From a checkpoint of a small multi-label audio tagger.
Training: muon at rate 0.017, 9300 steps, batches of 64.
Data: trained on synthesized solo parts of chorales (CocoChorales), 39062 training examples.
Rows from expert 10 of block 11, named by matrix and row number. Rows with one number belong to one neuron. Each number is 500 + 25 x the weight over its row's rms, rounded and kept within 0 to 999. All counts start at 0. Numbers have three digits each. After the name is the row's rms in percent of the matrix's.
# up: expert up (model.blocks.11.mlp.up, 32x96x192), inputs 0-191
# down: expert down (model.blocks.11.mlp.down, 32x192x96, transposed), outputs 0-191
up.89 075:513506475484517508510570491454480494501523498546470500520484518473505510538467541529522491486495523487516478534495480502487500515474485479513468524517522516498475521510509513521498486510517554507523504460512553466519513486515465487511463530472484539521491494446496496512485517481437495514500502459508503497492516511545533553540504471480505483541550537507476444455549481484516468455535512533537468488510526479486532469479517487529483495475514490494449479504524474494503464504534487454485511462466473528474506506456506523485506503501507544493515505521475473508519503522486459482
down.89 069:506494529539528470490524503491478505530512532508479546429494508488533487512506486463455473471514474499445524524505508461514481497541533513469442486476491463462524516494536440512484496494517473479497469502531519477515497528470520516495436489488463489502491474504479488467524486535503510468504511506512503496513453455479502490445527503525487504488528499540517533502507537519448487540487487493512523508482525522551475527508496509524501487524506501513545499530488484485479483493517506511516490526493488456505451550478522518505459476484541510498492554505515468506521524486553523505
up.90 103:434490509500484504462513533476506528529526538446523497491491467481449490533513493476500490492420481459491516512460535493536526507505496469501499524477526490497477492520469495466512484564475526506477513485519539492466501490523530472517520493535503547546535550505504502484467522497486502501535482517501478493510515454465542504473490508523480507477504536494486473517490507490502525536502508515493540489499512493500446496529502543517515517531491480454489496450480492534491513522430524522505509484470532532480486453513490490457479543493503524526469497514521490524478478486514514523
down.90 110:504492502461516517508469502503489494466491530500525508486467528498523514501512531497508497526555495491503514496505493501509500460533506489486531474536516499550503479488481521474477453488491504486485551505474497521493495530487469471455522498469486520481494514489502543509538543545498507518492541517520487480493547494503533502552490488494512506493484479520488499540500494492465496478479505497503532556509520467460531519517505468463429511510509478561499514495544549479467481469460431465495469552477457517532527488500483489473499499512499497504501519448453556484529509496520480458
up.91 024:492489525499494465478485457489518510491497473542506469543477485457485516510507518501496524513527528509504491529528496511534562471531484512505477537518519491582526478504474473543553505538503533487504542516507501506509537483499530497477486477509455509515541462535479495480489477496508482489491482513480460499510508478484515496518444500537513458520505503467526525514549503495474523483474504507487501529467497451543488522498462499497479510540503484515510470557477498477525447526489476501447486523495539513488534490446512485532497495464495498500460480485476453474512465519487485476
down.91 049:527494470489525481531535466503454455518475505494543507553503509500531498528488474561480523493517509544497488500474517468467506490509504530483483495482462491517533566511486452496483510503527484470471478520532479491523488477522520527472456526485466480517498486486513504507490499514497495502526507484505524523480499526519463491537471502541482484476478507452524495481570528481473466506468513490510475523502524525563531488506467508506501511519543517437491496515535491494504505466512460463483511468500507494474497498479506518566456476510497524523518490521497440526512452514502522519
up.92 182:502504492502533552501525477471479501519480480471479532511459533472494514465497510511507500519519491444466557480508507475496530524512510486504478512512532492513493472464458512493504501509489523483487489461496497492531472526474492498534541511479532526478513519471497484501532520493455467515511519479518534493438489503503469463494520521497467520506514522485503510467472494471467475474520559512483509543497500510527488533516488480482490477513550485516565558503525482456469547522517482496500513564508473495545518523561451506509506483465499465485502514490467499479483519518535454483
down.92 173:471455467505482497484507535541545499457483464482498454489521474516500512526468507517506527467539499489493518479512495496528460510527461506489552497486522515450511484533502494522548504484492502551519526534448531488447519471521528537479523491546505500482488494516531476466494506472526519499481436487504504486484488483484542499477521494482507519469490476528478517513445493537510495528508459528435517471454517503470499480487481524538509515509484507484461473503415516550494521518501509524490514514502519484498513487491524533477515511513487498507486534511496541484494504505525536494
up.93 070:497531483503510481456501486485472482515516523477515509504512541493459501497519455472502501483492506471472551462498535481494545483502493509516538564448527446472493481438476517514458517523516487469467476500536474513526540511493517458497484515504490496522514511546476511503455525528505507486427528520497535574517492457483501522488493498520541482485515479451486502469506529511531508508457540474534514498508504521546479544489489533503540489504497488473532498511536501476526494513479487499469486458488548484491470476459498535520520489491493512496491512512486507515525496485491510495
down.93 090:520516461473551514497523469475501477448516508482513537481495511517501511482509505523487511506551473514493458474530499494490454521540497482505460457524512501526501519437490477487464504530529502482491509486490505507521490557494500482510496471448520471486477515541504486464520514512487514489511506489503522494511518475502492547540534507487480560499517531513468520508551506516484480508507477476460495518515539525525560556535465492518489519466458504488498505523504464503536473510517464518473481530500467520475490524493449469500487515492454488492541475484475441521523469522514462501
up.94 126:518500519476512538489489495548521482523507521507493485482508503464485533521521431488447534513502474425483548534528531532504502472509512489423513489497512477513466473458477530506528509479475502480508478525493517527495496537511467470517516462482513507508449458507503491476517488539509475486504486496468523480539528491543523436469504510502508528472489521547487520522483505473468485498509504501496499529514513514556471508537508494482514519495508544519513519510514497493512468516497491493479542479506495516501512455497467477453533502456521532526498509462490528503501501460537510450
down.94 120:425510509484527522525489487504532497488515462543551510498484485512496547461476538509522471522499499518482537445489515522523510489462462494510489548479543494518514463466496502452511507485487518506520520454488521495472480478490526478445522492447496500445512491496569488543535510512483488512505507486543499542469520505485566463500515503489506460518494536483517497485490500474539553527457522467517507501489473520477503509527497498527502502494457484485497514515524470495495507521494490476492489522461518514521515477500498505497528529489444480528499518512563515491487470504486480501
up.95 146:486571504493518521510516477518519508502491474512516450511457473477464481506531476513494548521486554455492554530462492542522518455508506526474531540530537476526496472546481520501510523463476459455487505447480475501445488544519488477468563513545485519497489496505537518542527499494506525507494500496479464504469472468507531500471481501496507495468477505545500543497464496501490503493513519462502532525497512515505489499471505516503509493468467499470488506521504504482545507537461559517481521473471512515525504466492492489489500479506543496527507509489480498489511468480481516474
down.95 152:476493496489513550483468542449510501462506447508518464483525484489512528465494529461516423467499473482512502472475512504510498516448503492513473509502486534471548458530474533472486491511477523492458523513474513447476466489520506489520488458493496496504490520485531509519474534494504452484513479483541479461521562491506508495473546525484528519530535524520522510498477506528544534516515489505502569477512528516475524502512508516524532567500480486530497518509462496514462446505520485493520470507492484479541489508531487469484515507468495493518512519491505513477492507523510511480