From a checkpoint of a small multi-label audio tagger: layers 16, trained on synthesized solo parts of chorales (CocoChorales).
Rows from block 3 of a small multi-label audio tagger, named by matrix and row number. Rows with one number within an expert belong to one neuron, the router's apart. Each number is 128 + 32 x the weight over its row's rms, rounded and kept within 0 to 255. All counts start at 0. After the name is the row's rms in percent of the matrix's.
Before each expert's rows are labels from the 100 clips, of 14976, where the router gives the expert most weight on average: "lies over" is the class under the peak. Only what is clearly more common there than usual is listed. The data: synthesized solo parts of chorales (CocoChorales).
# router: router (model.blocks.3.mlp.router.weight, 32x192, trained with AdamW), inputs 0-191
# up: expert up (model.blocks.3.mlp.up, 32x96x192), inputs 0-191
# down: expert down (model.blocks.3.mlp.down, 32x192x96, transposed), outputs 0-191

# expert 22
lies over: G#3; A3
router.22 114 [124  94 133 136 142 139 181  74  71 163  70  70 123 172 158  70  84 133 106 148 169  62 100 106 119 117 148  73  68 125 121  84 142 121 139 140 171 159 146 131 153 170 121 109 114  79 127 116 108 102  87  77 121 173 122 179 153 103 141 155  97 160 117  86  76 132 106 172  71 131 135  68  89 152 189 141 134 140  92 141 145 133 139 167 121  65 178 155  83 147 141 188 149 113 130  50 180 108 135  97  86 136 185 102 172 160  68 173 157 107 167 140  73  78 102 125 138 112 146  82 147 155 149 107 107  89 103 108  67 116  94 172 157 149 119 123 187 115 106 150 132 137 175 153 157 163 100 141  83 129 127 115 107 102 155 129 107 104 169 119 166 157 128  99 139  94 108 151 107 124 146 128 169 139  69 167 137 157 128 137 109 104 146 121 152 144 198 141  79 136 131 113]
up.0 104 [ 95  73 151 134 111 161 131 116 154 151 107 135 138 166 107  82 126 139 188 145 106 117 113 141 137 111 134 150 104  94  82 167 113 109 139 134 151 153  87 160 101 105 135 101 112 117 155 123 104 128 154 156 105 148 154 134 173 105 100 125  79 161  94 113 163 135 142  81  90 178  89 148  90  66 158 148 156  96 134 146 139 131  81 204  72 181 128  94 110 154 134 114  84 166 148  79  90  94 105 221 157  97 105 145 162 107 147  67  87 139  44 122 162 127 151 126 122 162 165 131 128 123 110 153 127 178 169 133 174 137 181 115 114  94 191 110 137 111 151  57 159 184 159  73 104 177 148 145 208 141 127 108  85 131 105 104 130  92 152 190 129 170 135 160 202 187 159 115 115  85 158  91 102  69 110 120 113 124  69 132  93 124 111 113 109 130  95 105 131 123 138 152]
down.0 101 [116 157  90 115 129 111 185 125 131 137 100 131 140 103 143 160 171  80 160 163 105 151 127 118  98 169 109  96 161  86 113 142 127 103 158 177 114  97 216 138 121 124 126  99 140 167 142 122 121  99 118 108 216 172 171 179 181 144 145  80 117  99 151 113 106  57  50 127 127  42 144 138 126  90 115 141  93 138 143 122 143 160  70 154 129  95 111 144 157 123 112 101  90 171 116 174 102 153 103 148 116 149 124  63 133  74 141 141 142  68 145 130 153 157 124  87 134 103 120 148 163 135 165  55 143  98 101 109 104 108  84 110 119 107  84 157 179 131 154 129 178 135 196 156 107  64 126 138 158 118 101 141 133  99 132 129  88 183  96 117  96 115  69 165 137 142 130 151 174 183 117  90 132 138  73 164 137  80 147 153 149 151 128 126 172 139 177 139 113  56 187  92]

# expert 16
lies over: A5
router.16 124 [175 138 164  91 149  89 169 181 146 113 106 125 124  89  94 125 125 109  94  88 108  97 114 124 160 132 102 169 102 119  87 144 175 151 142 143 120 162 103 115  80 106 123 125 124 156 138 117 161 117  93 101 169 140 122  96  97 147 129 117 126 106 208  92 129 129 104  67 128  80 141 140 186 132  87  74 104 108 163 134 161  74  96 136 143 137 193 169 165 159 142 134 144 146  97 118 102 124 118  73 128 142 115 119 127 137 109 109 141  91 144 184 116 121 171 112 133  96 133 119 183 165 114 133  94  42 111 113 114 117 104  90 186 124 174 131 181  71  96  92  96  73  56  58 119 160 123 113 160 135 126  84 133 159 100 165 181  82  76  77 116 149  89 139 153 155  65 142 153 187 126 146  99 156 136 131 154 131  91  96 118  99 117  59 188 162 110 191 154  86  71 108]
up.0 077 [160  80 160 136 145 155  88 177 123 107 184 123 122 181 175 157  85 131  91 157 115 124 109 104 123 153  78 124 190 101  97 103  77 151  88 123 145 117 137 141 165 121 180 116 167 152 112  83 115  81 153 173  67 100  95  89  55 127 113 150  94 118 110 126 103 130 202 122 133 164 129 140 121  61 172 153 144 129  70  92 125 135 194 160 117 119 148 121 157 103 107  87 121  69  54 146 119  66 141 114 132  83  46 170 109 102 142 162 126 142 208 138  91 186 148 125 109 115 138  94 181  99 123 151 154 136 108 110 154 148  92 170  80 141 126 123 145 189 113 185 155 101 157 118 125 112 153 101 116 147 141 141 111 123  81 138  68 153  96 107 177 113 177 100 151  86 164 130 139 117 179 116 124 127 153 117  92 162 159 119 161 177 145 184 114 139 111 118 126 167  97 102]
down.0 085 [ 87 135  46 182 175 149 152  96 104 122 161 117 158 170 163 138  92  96 103 139 150 165 154 121 156 157  59  81 113  88 153 159 148 180 112 108 119 121 145 153 122 109 149 211 139  92 151 159 114  69 157 122 172 104  81 128 139 140 192  89 109 123  86 115  85 103  99  83 123 108 153 142  88 167 108 105 137 128  95 190 123 153 165  70 110 102 189 127 122 117 137  74  79 160 162 138 101 126 155 161 104 133  74  89 131  85 122 112 149 114 173 142 112 170  89 102 146 100 167 137  98 173  98 117 105 198 107 162 131 146 151 177  61 140  88  97 121 162 132 166 118 145 112 142 167 117 165  56 160 149 116 127 146  78 125 138 127 147 124 183 135 107 172  70 110 132 134  85 131 126 167 176 133  84 103 147 164 173 154 101 108 118 142  75  75  84 138 156 149 147 141 155]

# expert 9
lies over: D#4; A#4
router.9 155 [180 164 180 122 112 114 121 113 157 113  70 140 150 125 134 132 132 102 110 159 179 102  61 140  65 127 152 111 177  85 119 122 132 110 114 162 137 130 117 175  74 149  88 149 154 128 126 130 153 191 146 158  88 102  92  72  95 154  98 167 119  96 104 149 162 143 114 168 122 150 152 161  80 155 144 107 109 149 164  86 126 142  87 120 106 141  49 102 119 194 123 146 135 161  93 144 131 128 126 126  85 121 117 111 102 111 134  78 160 110  76  67 111 170 184 131 169 135 174  92 159  85 135  98 115 189 166 219 120 119 139  91 136 118  76 151 147  95  89 147  92 145 116  80 137 140 168 120 176 186 100 128 106 160  92  77 149 153 132 175 107 134  99 119 107 111 202 138 172 156 130 112  98  83 177 118  88  99 145 117  72 157 121 154 151  69  91 126 128  80  84  87]
up.0 081 [147 148  97 192 127 106 152 103 114  69 147 153 111 161  92 114 134 133 109 117 143 106 155  93 107 168 106 190 134 106  91 138 145 128 106 132 135  75 112  58  82  79 180 146  78 103 100 104 116 126 163 141  95 151 143 163 128 142 119 144 159 163 112 170 169 126  99 109 165  83 130 173 160 153  98 127  94 203 115 152  77 122 176 116 117 116 131 132 121 156 157 105 115 134 182 158 130 150 180 117 153 128 130 112 154 165 116 146 110 115  99 132  80 148 211 104 150 214 127 147  92  54  98 147  87  52  20 141 134 144 164 109  66 129 122 170  78 139 145 113  96 159 129 141 125 147 169 122 124 157 177 186 100 140 127 107 128 122 115 138 116  82 161 106 139 168 182 125  97  87 185  77 125 157  78 102 132 175 122 140 113 136  68 172 112 123 153 103 136 116  92 101]
down.0 083 [127 112 114 145  61  82 131  98 142  69 151 100  83 148 130 105 110 149 137 124 153 128 121 150 137 131 138  90 173 104 158 151  97 162  90 137  96 116 108 180 117  93  91 135  54 101 164 174 124 135 174 121 111 127 148  68 147  48 115  98 152 129 153 119 134  69 180 104 121 224 119 164 176 112  92 107 120 187 150 150 138 129  40 110  93  99 155  85 184 111  80 106 101 100  81 137 119  90 166  99 119 170 179  65  99 143 116  93 129  91 129 179 174 145 102 112 152 147 150 115 173 134 141 130 163 130 188 127  99 120 185  66 131 156 120 164 106  93 136  99 117 132 164 107 137 163 120 106 126 175 109  97 147 146 136 141 158 189  87 177 114 151  85 103 149 137 109 145 113 153 117 148 145 153 128 132 154 165 151 119 169  83 122 126 108 145 169 172 224  98 126 141]

# expert 19
lies over: G5
router.19 091 [148  90 130 107 168  72 133 130 131  79 153 113 132  83  99 140 165  91 111 118 126 131 140 103 139 111 155 131 123 175 192 108 165  72 143  68 125 112 132 165 136 104 109 221 116 130 127 131 121 124 131 141 151 103 129 155 149  45 131 154 177 109 133 102 103 183 123 172 108 190 123 102 165 115 162  89 128 116 107  72  74 109 148  83  87 115  92 127 114 155 155  83 116 129 152 159 131 116 142 138 119 133 111 108 132 119 115  83 134 173 130 137 142 103 159  94  38 182 153  82 156 140 105  93 100 101  86 128  74 170 134 134  88 143 102 112  72 177 139 174 140 133 143 186 173  93 100 114 164 101 163 125 111 154 109  93 157  64 160 162 100 109 192  47 114 168 132 104 127  89  92 124 124  94  56 122 100  84 145 129 112 106  74  81  63  92 130 146 114 167 158 113]
up.0 051 [ 92 122 158 126 147 122 121 135 150 168 158 116  88 140 179  94 101 139 118 106  66 121 170 136 158 117  87 111 115  91 136  90 156 168 158  82 133 100 101 129 114 115 168  75 121 155 147 151  75 105 146 162 155  81 198 179  80 139 113 107 119 130 169 101 122 162 109  94 188 155 114  71 118 180 130 114 131 144  95 175 182  99 170 150 132  95 144 156 129  99 138 110  83 103 152 156  62 160 180  62 146  64 137 139  69 167 104 110 167 122 184 144 118 146 113  91 108 142 121 167 134 140 130 152 150  95 128 106 161 133 142 127  59 148 133  90 103  63 165 151 140 140  81 130 166 169  98 126  81 143 101 120 149 142 155 125  70 134 139  88 136 109 108 127 146 167  93 106  53 106 101 174 158 191 180 127 161 132 160 103  73 149 126 200 193 157 123 150 130 139  68 135]
down.0 056 [131 143 107 142 165  74 172 137 191 153  32 131  88 120 183  79 166  89 122  78 127 176 120 131 126 126 139 113  88 137 101 142 160 150 110 147  75 116  85 123  84  62 127 102 119 130 166 130 118 121 104 163 124 153 137 111 142 174 147 158 109 104 155  97 122  96 150 104 146 123 138 105 142 132 194 172 132 131 158 197 124  83 188  97 174 157 135 116  67 103 102 133 173 152  98 164 113 189 112  92 162 128 118 123 124 163 132 155 105 111 119 194 149 125  95 116 146 121 196 129 110 162 133 128  47 114 119 109 120 148  94 114 117 116 149  99 101 171 109 139 210  88 143 145 113 141 115 130 128 143  99 157 146 137 163 155 135  54 140  27 137 138 111 122 144 110  79 183  90 128 133 194 149 156  75  31 155 110 113 157 155 132 156 124 109 154 121 151 159 117 143 119]