Weights of a small multi-label audio tagger: moe expert_choice, 15.2 epochs.
Rows from block 3 of a small multi-label audio tagger, named by matrix and row number. Rows with one number within an expert belong to one neuron, the router's apart. Each number is 128 + 24 x the weight over its row's rms, rounded and kept within 0 to 255. All counts start at 0.
Before each expert's rows are labels from the 100 clips, of 14976, where the router gives the expert most weight on average: "strongest on" is what is common among them. Only what is clearly more common there than usual is listed. The data: synthesized solo parts of chorales (CocoChorales).
# router: router (model.blocks.3.mlp.router.weight, 32x192, trained with AdamW), inputs 0-191
# up: expert up (model.blocks.3.mlp.up, 32x96x192), inputs 0-191
# down: expert down (model.blocks.3.mlp.down, 32x192x96, transposed), outputs 0-191

# expert 3
strongest on: bassoon; note G3; note G#3; note F#3
router.3 [157 141 160 103 144 135 115 105  77 112 113 152 182 144  80 125  92 119 181 127 153 121 126 106 131 130 142 105 138 134 142 130  84 159 144 113 185 159 151 133 137  88 141 141 145 114 149 105 118 119  95 103 110 146 126 132 121 125  77 114 134 130 161  81 138 101 154 100 125  91 153 182  97 128 124 129 152 139 128 111 148 148  95 108 158 158  92 173 118 111 110 161 115 106 125  79 140 144 143 107 119 138 122  97  83 116 108 146 122 122 151 151 113  78 138 134 100  90 120 159 126 116  92 104 118 130 121 101 133 114 147 114 177 152 123 139 127  96 144 113 179 126 105 137 107 168 118 153 105 137 117 148 120 110  92 139 114 167 142 101 129 108 130 128 115 140 120 128  91 102 159 126 138 127 123 128 108 102  98 156 179 127  89 151 116 111 132 152 123 141  88 182]
up.0 [107 155 111 116 113 118 154 116  83 119 148 138 144 149 100 138  87 140 133 106 122 134 118 110 178 145 167 131 113 172 126 141 135 169 154 111 129 155 134 104 129 112 146 150 157 124 102 153 152 152 143 154 116 118 117 122 135 140  89 122 160  95 123 105 117 133 119 137  93 145 101 141 132 108  97 118 156 103 126 157 144 141 116 115 132 146 115 138  94 129 149 162  90 120 200 150 108  82 181 126 136  93 135 109 135 134 135 145 103 126  77 125 130 157  85 107 148 145 125 142 174  93 149 120 122 150  94 117 165 127 103 107 110 128 168 158 139 143 145 123 154 116 141 101 116 132 118 145 186  99 108 136 102 111 152 127 103  93 168 174 127  86 140 120 148 158 179 120 117 104 119 114 135 140 108 151 118 128 127 104 121 171  91 126  75  82 116  94 140 107 173  98]
down.0 [ 97 165 137 116 122 129 110 153 143 145 112 128 134  63 123 121 117 128 134 109  97 110 138 130 112 150 128 151  87 142 150 124  98  60 131 105 164 173 113 150  78  91 165 145 121 106 100 131 153 111 103 140 140 130 110  86 105 113 136 152 147 124 103 152 131 117 145 139 148 112 143 123 120  75 101 156 121 119 167 121 109 114 148 172 100 161 156  96 118 139 139 104 122 122 111 158 131 160 151 119 160 175 155 141 145  96 146 159 138 155 165 177 123 104 130 153 155 159 124 137  89 128  93 112 151 120 157 140 117 136 142 118  94 116 139 108 153 112 134 109 132 110  56 175 115 127 147 123  88  95 126 132 141 158  96 136 119 152 140 130 129 128 126 138 138  74 122 155 168 124 122 170 117 117 108 100 102 151 147 137 127 131 105 121 156  75 137 144 176 103 115 132]

# expert 26
strongest on: note C5; flute; note F#5; trumpet
router.26 [124 130  85 114 176 128 148 132  92 123 142 100 124  74 137 138 148 140 148 118 156 117 132 135 107 173 128 159 124 145 176 152 128 135 116 100 126 116 155  99 136 107 128 125 116  88 126 149  81 136 147 136 120 144 140  90 138  91 142 148 119 139 143  89 124 145 118  86  97 136 123 159 111 115  93 123 110 109 144 143 133  80 129  67  83 138 106 146 124 149 119 113 167 105 107  91 172 164 144 118 161 168 107 120 120 149 123 142 131  76 140 122  90 119 114 128 129 112 129 112 130 130 123 100 137  99 127  98 146 114 134 109 163 143 128 129 107 140 138 153 107 106 131 125 142  97 150 146 114 107 152 143 116 129 128 129  85 106 124  75 105 133 146 115 114 158 104 147 178 113 117 124 124 160  75 146 101  94 106 129 130  99 133  64  65  85 130 157 125 142  72  98]
up.0 [113 101 129 125 166  93 138 157 136  92 116 148 114  93 185 105 157 133 139 142 125 126 101  87 105 105 157 113 122 120 113 102 138 128 120 110  79 148 126 142 169 102 140 115  93 104 141  68 125 179 114 104 143 150 159 152 142 116 140  99 122 135 120 174  99 135 100 104 137 150 150  94 140 161 102 138 131 124 142  91 130 151 110 132 127  86 132 123 125 179 100 120 167 135 114 158 126 128 106 125  90 108 153 138 177 109 174 149 144 113 102 132 115 112 148 159 112 146 135 152  86 100 168  95 113  71 143 116 129 124  80 139 147 155 124 153 110 119 126 128 163 117 143 106 152 107 113 126 122 163 127 138  95 142 113 108 116 169 109 115 105 124 132 107 102 122 122 130 148 146  92 159 142 136 119 171 138 148 182 109 112 145 155 135 112 172 128 113 148 146 180  89]
down.0 [160  99 118 149 141  79 120 152 149 169  96 126  95 134 150 143 138  85 103 128  82 153 119 129 163 126 142 117 155 106 132 136 141 115 161 147 154 160 109 167 142 131 106 120 109 181 103 138  64 119 134 147 153 120 132 193 172 128 104 138 114 142 114 122 112 115 171 110 120 129 148 111 114 128 175 127 135  62 123 136 118 120 162 130 112 103 101  94 179 121  99 142 142 108 134 167 150 116 114 143 126 128 116 106 165 139 117 129 143 124 107 153 132  90 174 154 125 133 122  76 160 106 156 124 142 127 139 130 147 101 109 147 122 170 116 125 151 146 122  58 113 120 127 161 172 129  78 119 114 150 151 120 137 153  94 132 104 152 125 121 131 176 101  82 109 107 110 141 120 139 123 113 162 104 129 106 114  92 135 127 151 141  93 122 122 151 161 120 105 129 118 134]

# expert 21
strongest on: note C5; violin; note C#5
router.21 [118 101 142 161 133 153  90 119 154 112 104 151 134 133 186 118 147  98 112 130 121 119  75  93 109 135 116 133 125 118 159 169 131 132 148 137 105 109 129 143  91 159 153  92 139 127 154 163 132  99 140 150 110  87 163 124 147 107 113 133 152 172 124 142 138 130 101 115 141 104 124 104 108 105 128 135 111 168 109  99 107 120 140 127 111 122 160  73 105 147 157 104 141 163 118 114  99 142 129  92 112 101 150 122 196 162  84  90 102 104 111 122  89 100 117 160  69 140 148 142 123 146 144  98 167 123 126 182 130  90  93 110 114 104  90 141 174 118 100 128 103 140 104 139 121 137 128 125 133 148 128 113 132 124 126 116 116 140 152 149 153 177 128 108 103 104 146 146 113 153 155 107 148 161 173  94 109 116 128  96 116  66 118 146 129 119 108 125 100 114 124 112]
up.0 [140 103 125 157 134 143 110  68 113 155  88 107 145 120 145 108 117 178 124 147 131 115 101 133 101 140 161  75  65 112 125 126 112  85 127 128 134 136  86 172 138 119 113 140 130 133 116 110 121 114  96 126 136 114 164 121 136  90 104 148  98 143 147 121 129 137 126 127 193 126 119 112  61 136 118 120 154 161 108 163 136 157 108 186  98  99 133 129 122 100 142 105 134 162 138  99 104 164 138 136 101 133 162 159 186 134  97 142 109 146 133 116  80 125 129 128 134 139 164 141 117 146 114 144 104 143 143 175 128 104 143 126 147 156 115 123  89 160 131 101 166 140 190 119  89 104 142 152 110 117 110  86 103 121 135 117 106 147 129 124 160 149 154  99 157 135 111 120  88 121 114 120 137 193 130 151 118 141 138 132 114 132 126 127 161 133 119  93 115 130 147 130]
down.0 [ 79  70 157 145 167 140 122 121 123  76 102 134 149 149 165 143 143 138  93 125 116  89 127 137 103 115 178 103  93  85 149 130 142 111 115 119 164 148 134 144 162 144 132 153 134  90 142 111 151 139 178 111 111 132 155 122 131  90 128  97 101 155 121 135 105 135 141 168 161 168 158 153 128 117 143  99 112  98 114 168 103 177 160 126 116 108 147  91 132 136 188 150 156 144 115 117 142 127 170 111  95 124 181 128 115 132 157 137 139 114 138  91 107 148 166 107 163 123 120  86 135 119 132 160 138 131 123 112 140 121 102 115 101 101 100 134 106 114 141 127 132 129 148 143 150 155  95  94 159 129 189 110 156 138 123 130 140 134 137 132 107 131 143 120  96 103  91 136 151 137 128  98 128  97 131 129  78 112 100 101 127 113  81 132 145 128 114 151  86 136 113 102]

# expert 25
strongest on: note F#4; trombone
router.25 [116 147 141 152 102 142 138 153  97 125 139 118 151 122  99  90 106 155 107 135 113 114 132 139 180 151 107 122 134 122 101 102 114 129 111 109 104 116 119 104 115 138 179 170  79 135 127 134 169 100 122 116 109 138  91 126 128  85 156 152 137 130 127 119  88 120 134 136 122 163 102 115 155 119  93 176 120  87 124 152 118  77 144  88 110 100  89  98 127 107 129 123  89 139 140 164 139 100 131 132 131 173 149 120  89  90 156 104 106 164 102 134 176 123 116 124 114 143 120 103 104  95 116 116  84 109 121 110 145 161 146 145  85  96 154 139 131 133 130 153 135 170 170 141 118 121 125  93  91 141 158 128  90 133 122 117 127  58 141 157 110  71 178 135 134 124  92 132 120 122 105 113 124  98  94 134 118 143  96 152 130 141 161 164 133 110 126 136 114 125 167 123]
up.0 [133 140 131 135 129 144  96  76 146 153 132 117 135 100 117 166 134 115 126  85 121 148 146 132 128 140 152 106 155 128 141 124 100 147 165 126 129 111 142 126 141 111 102 132 154 165 110 122 102 118 181 113 148 105 121 117 135 189  86  77 104 144 153 129 171 141 109 148 108 132 134 145 119 110 146 115 123 144 123 106 162 125 127  94 176 176 137 153 132 131  87 150  77 102 150 126  98 124 144  95  86 127  88 133 105 138 123 103  99 147 161 116 116 173 130 112  94 113 127 125 118  78 107 170 159 153  77 169 112 131 132 120 143 147 154 150 132 103 125 123 156 116 144 128 149 126 116 145 122 120 102 119 136 137 154 155 174 111 100 108  87  90 185 115  86 179 128 144 138 122 106 157 138 115 102 140 111 112 194 116 114 151  85 108 138 113 107 142 137 129 118 149]
down.0 [113 142 131 170 138 140 140 125 124 147 103 139 108 138 115 144 168 143 141 174 171  83  95 133  89 111 102 149 136 118 130 184 107 110 115 117 143 151  71 167 154 150 143  99  91  99 121 138 106 134 111 178 129 127 124 146 135 132 127 127 102 147 182 129 105 109 145  95 128 123 204 111 115 129 127 128 117 104 137 123 115 100 100 130  98  99 111 129 122 121 119 138 157 147 112 151 139 125 138 145 143 145 196 179 164 132 135 144 146 128 123  97 117  78 164 147 137 168 149 141 114  89 141  98 105 165 109  80 108 107 127 149 141 117 111 104 132 155 135 113 108 142 108 132 121 126 157 119 126 101 145 188 132 113 145 111 126 147 179 109 133 115 108 104  96 102 110  91 142  98 120  74 149 133 136 111 141 123 103 119 114 178 155 124 109 130 138 144 128 118  88  99]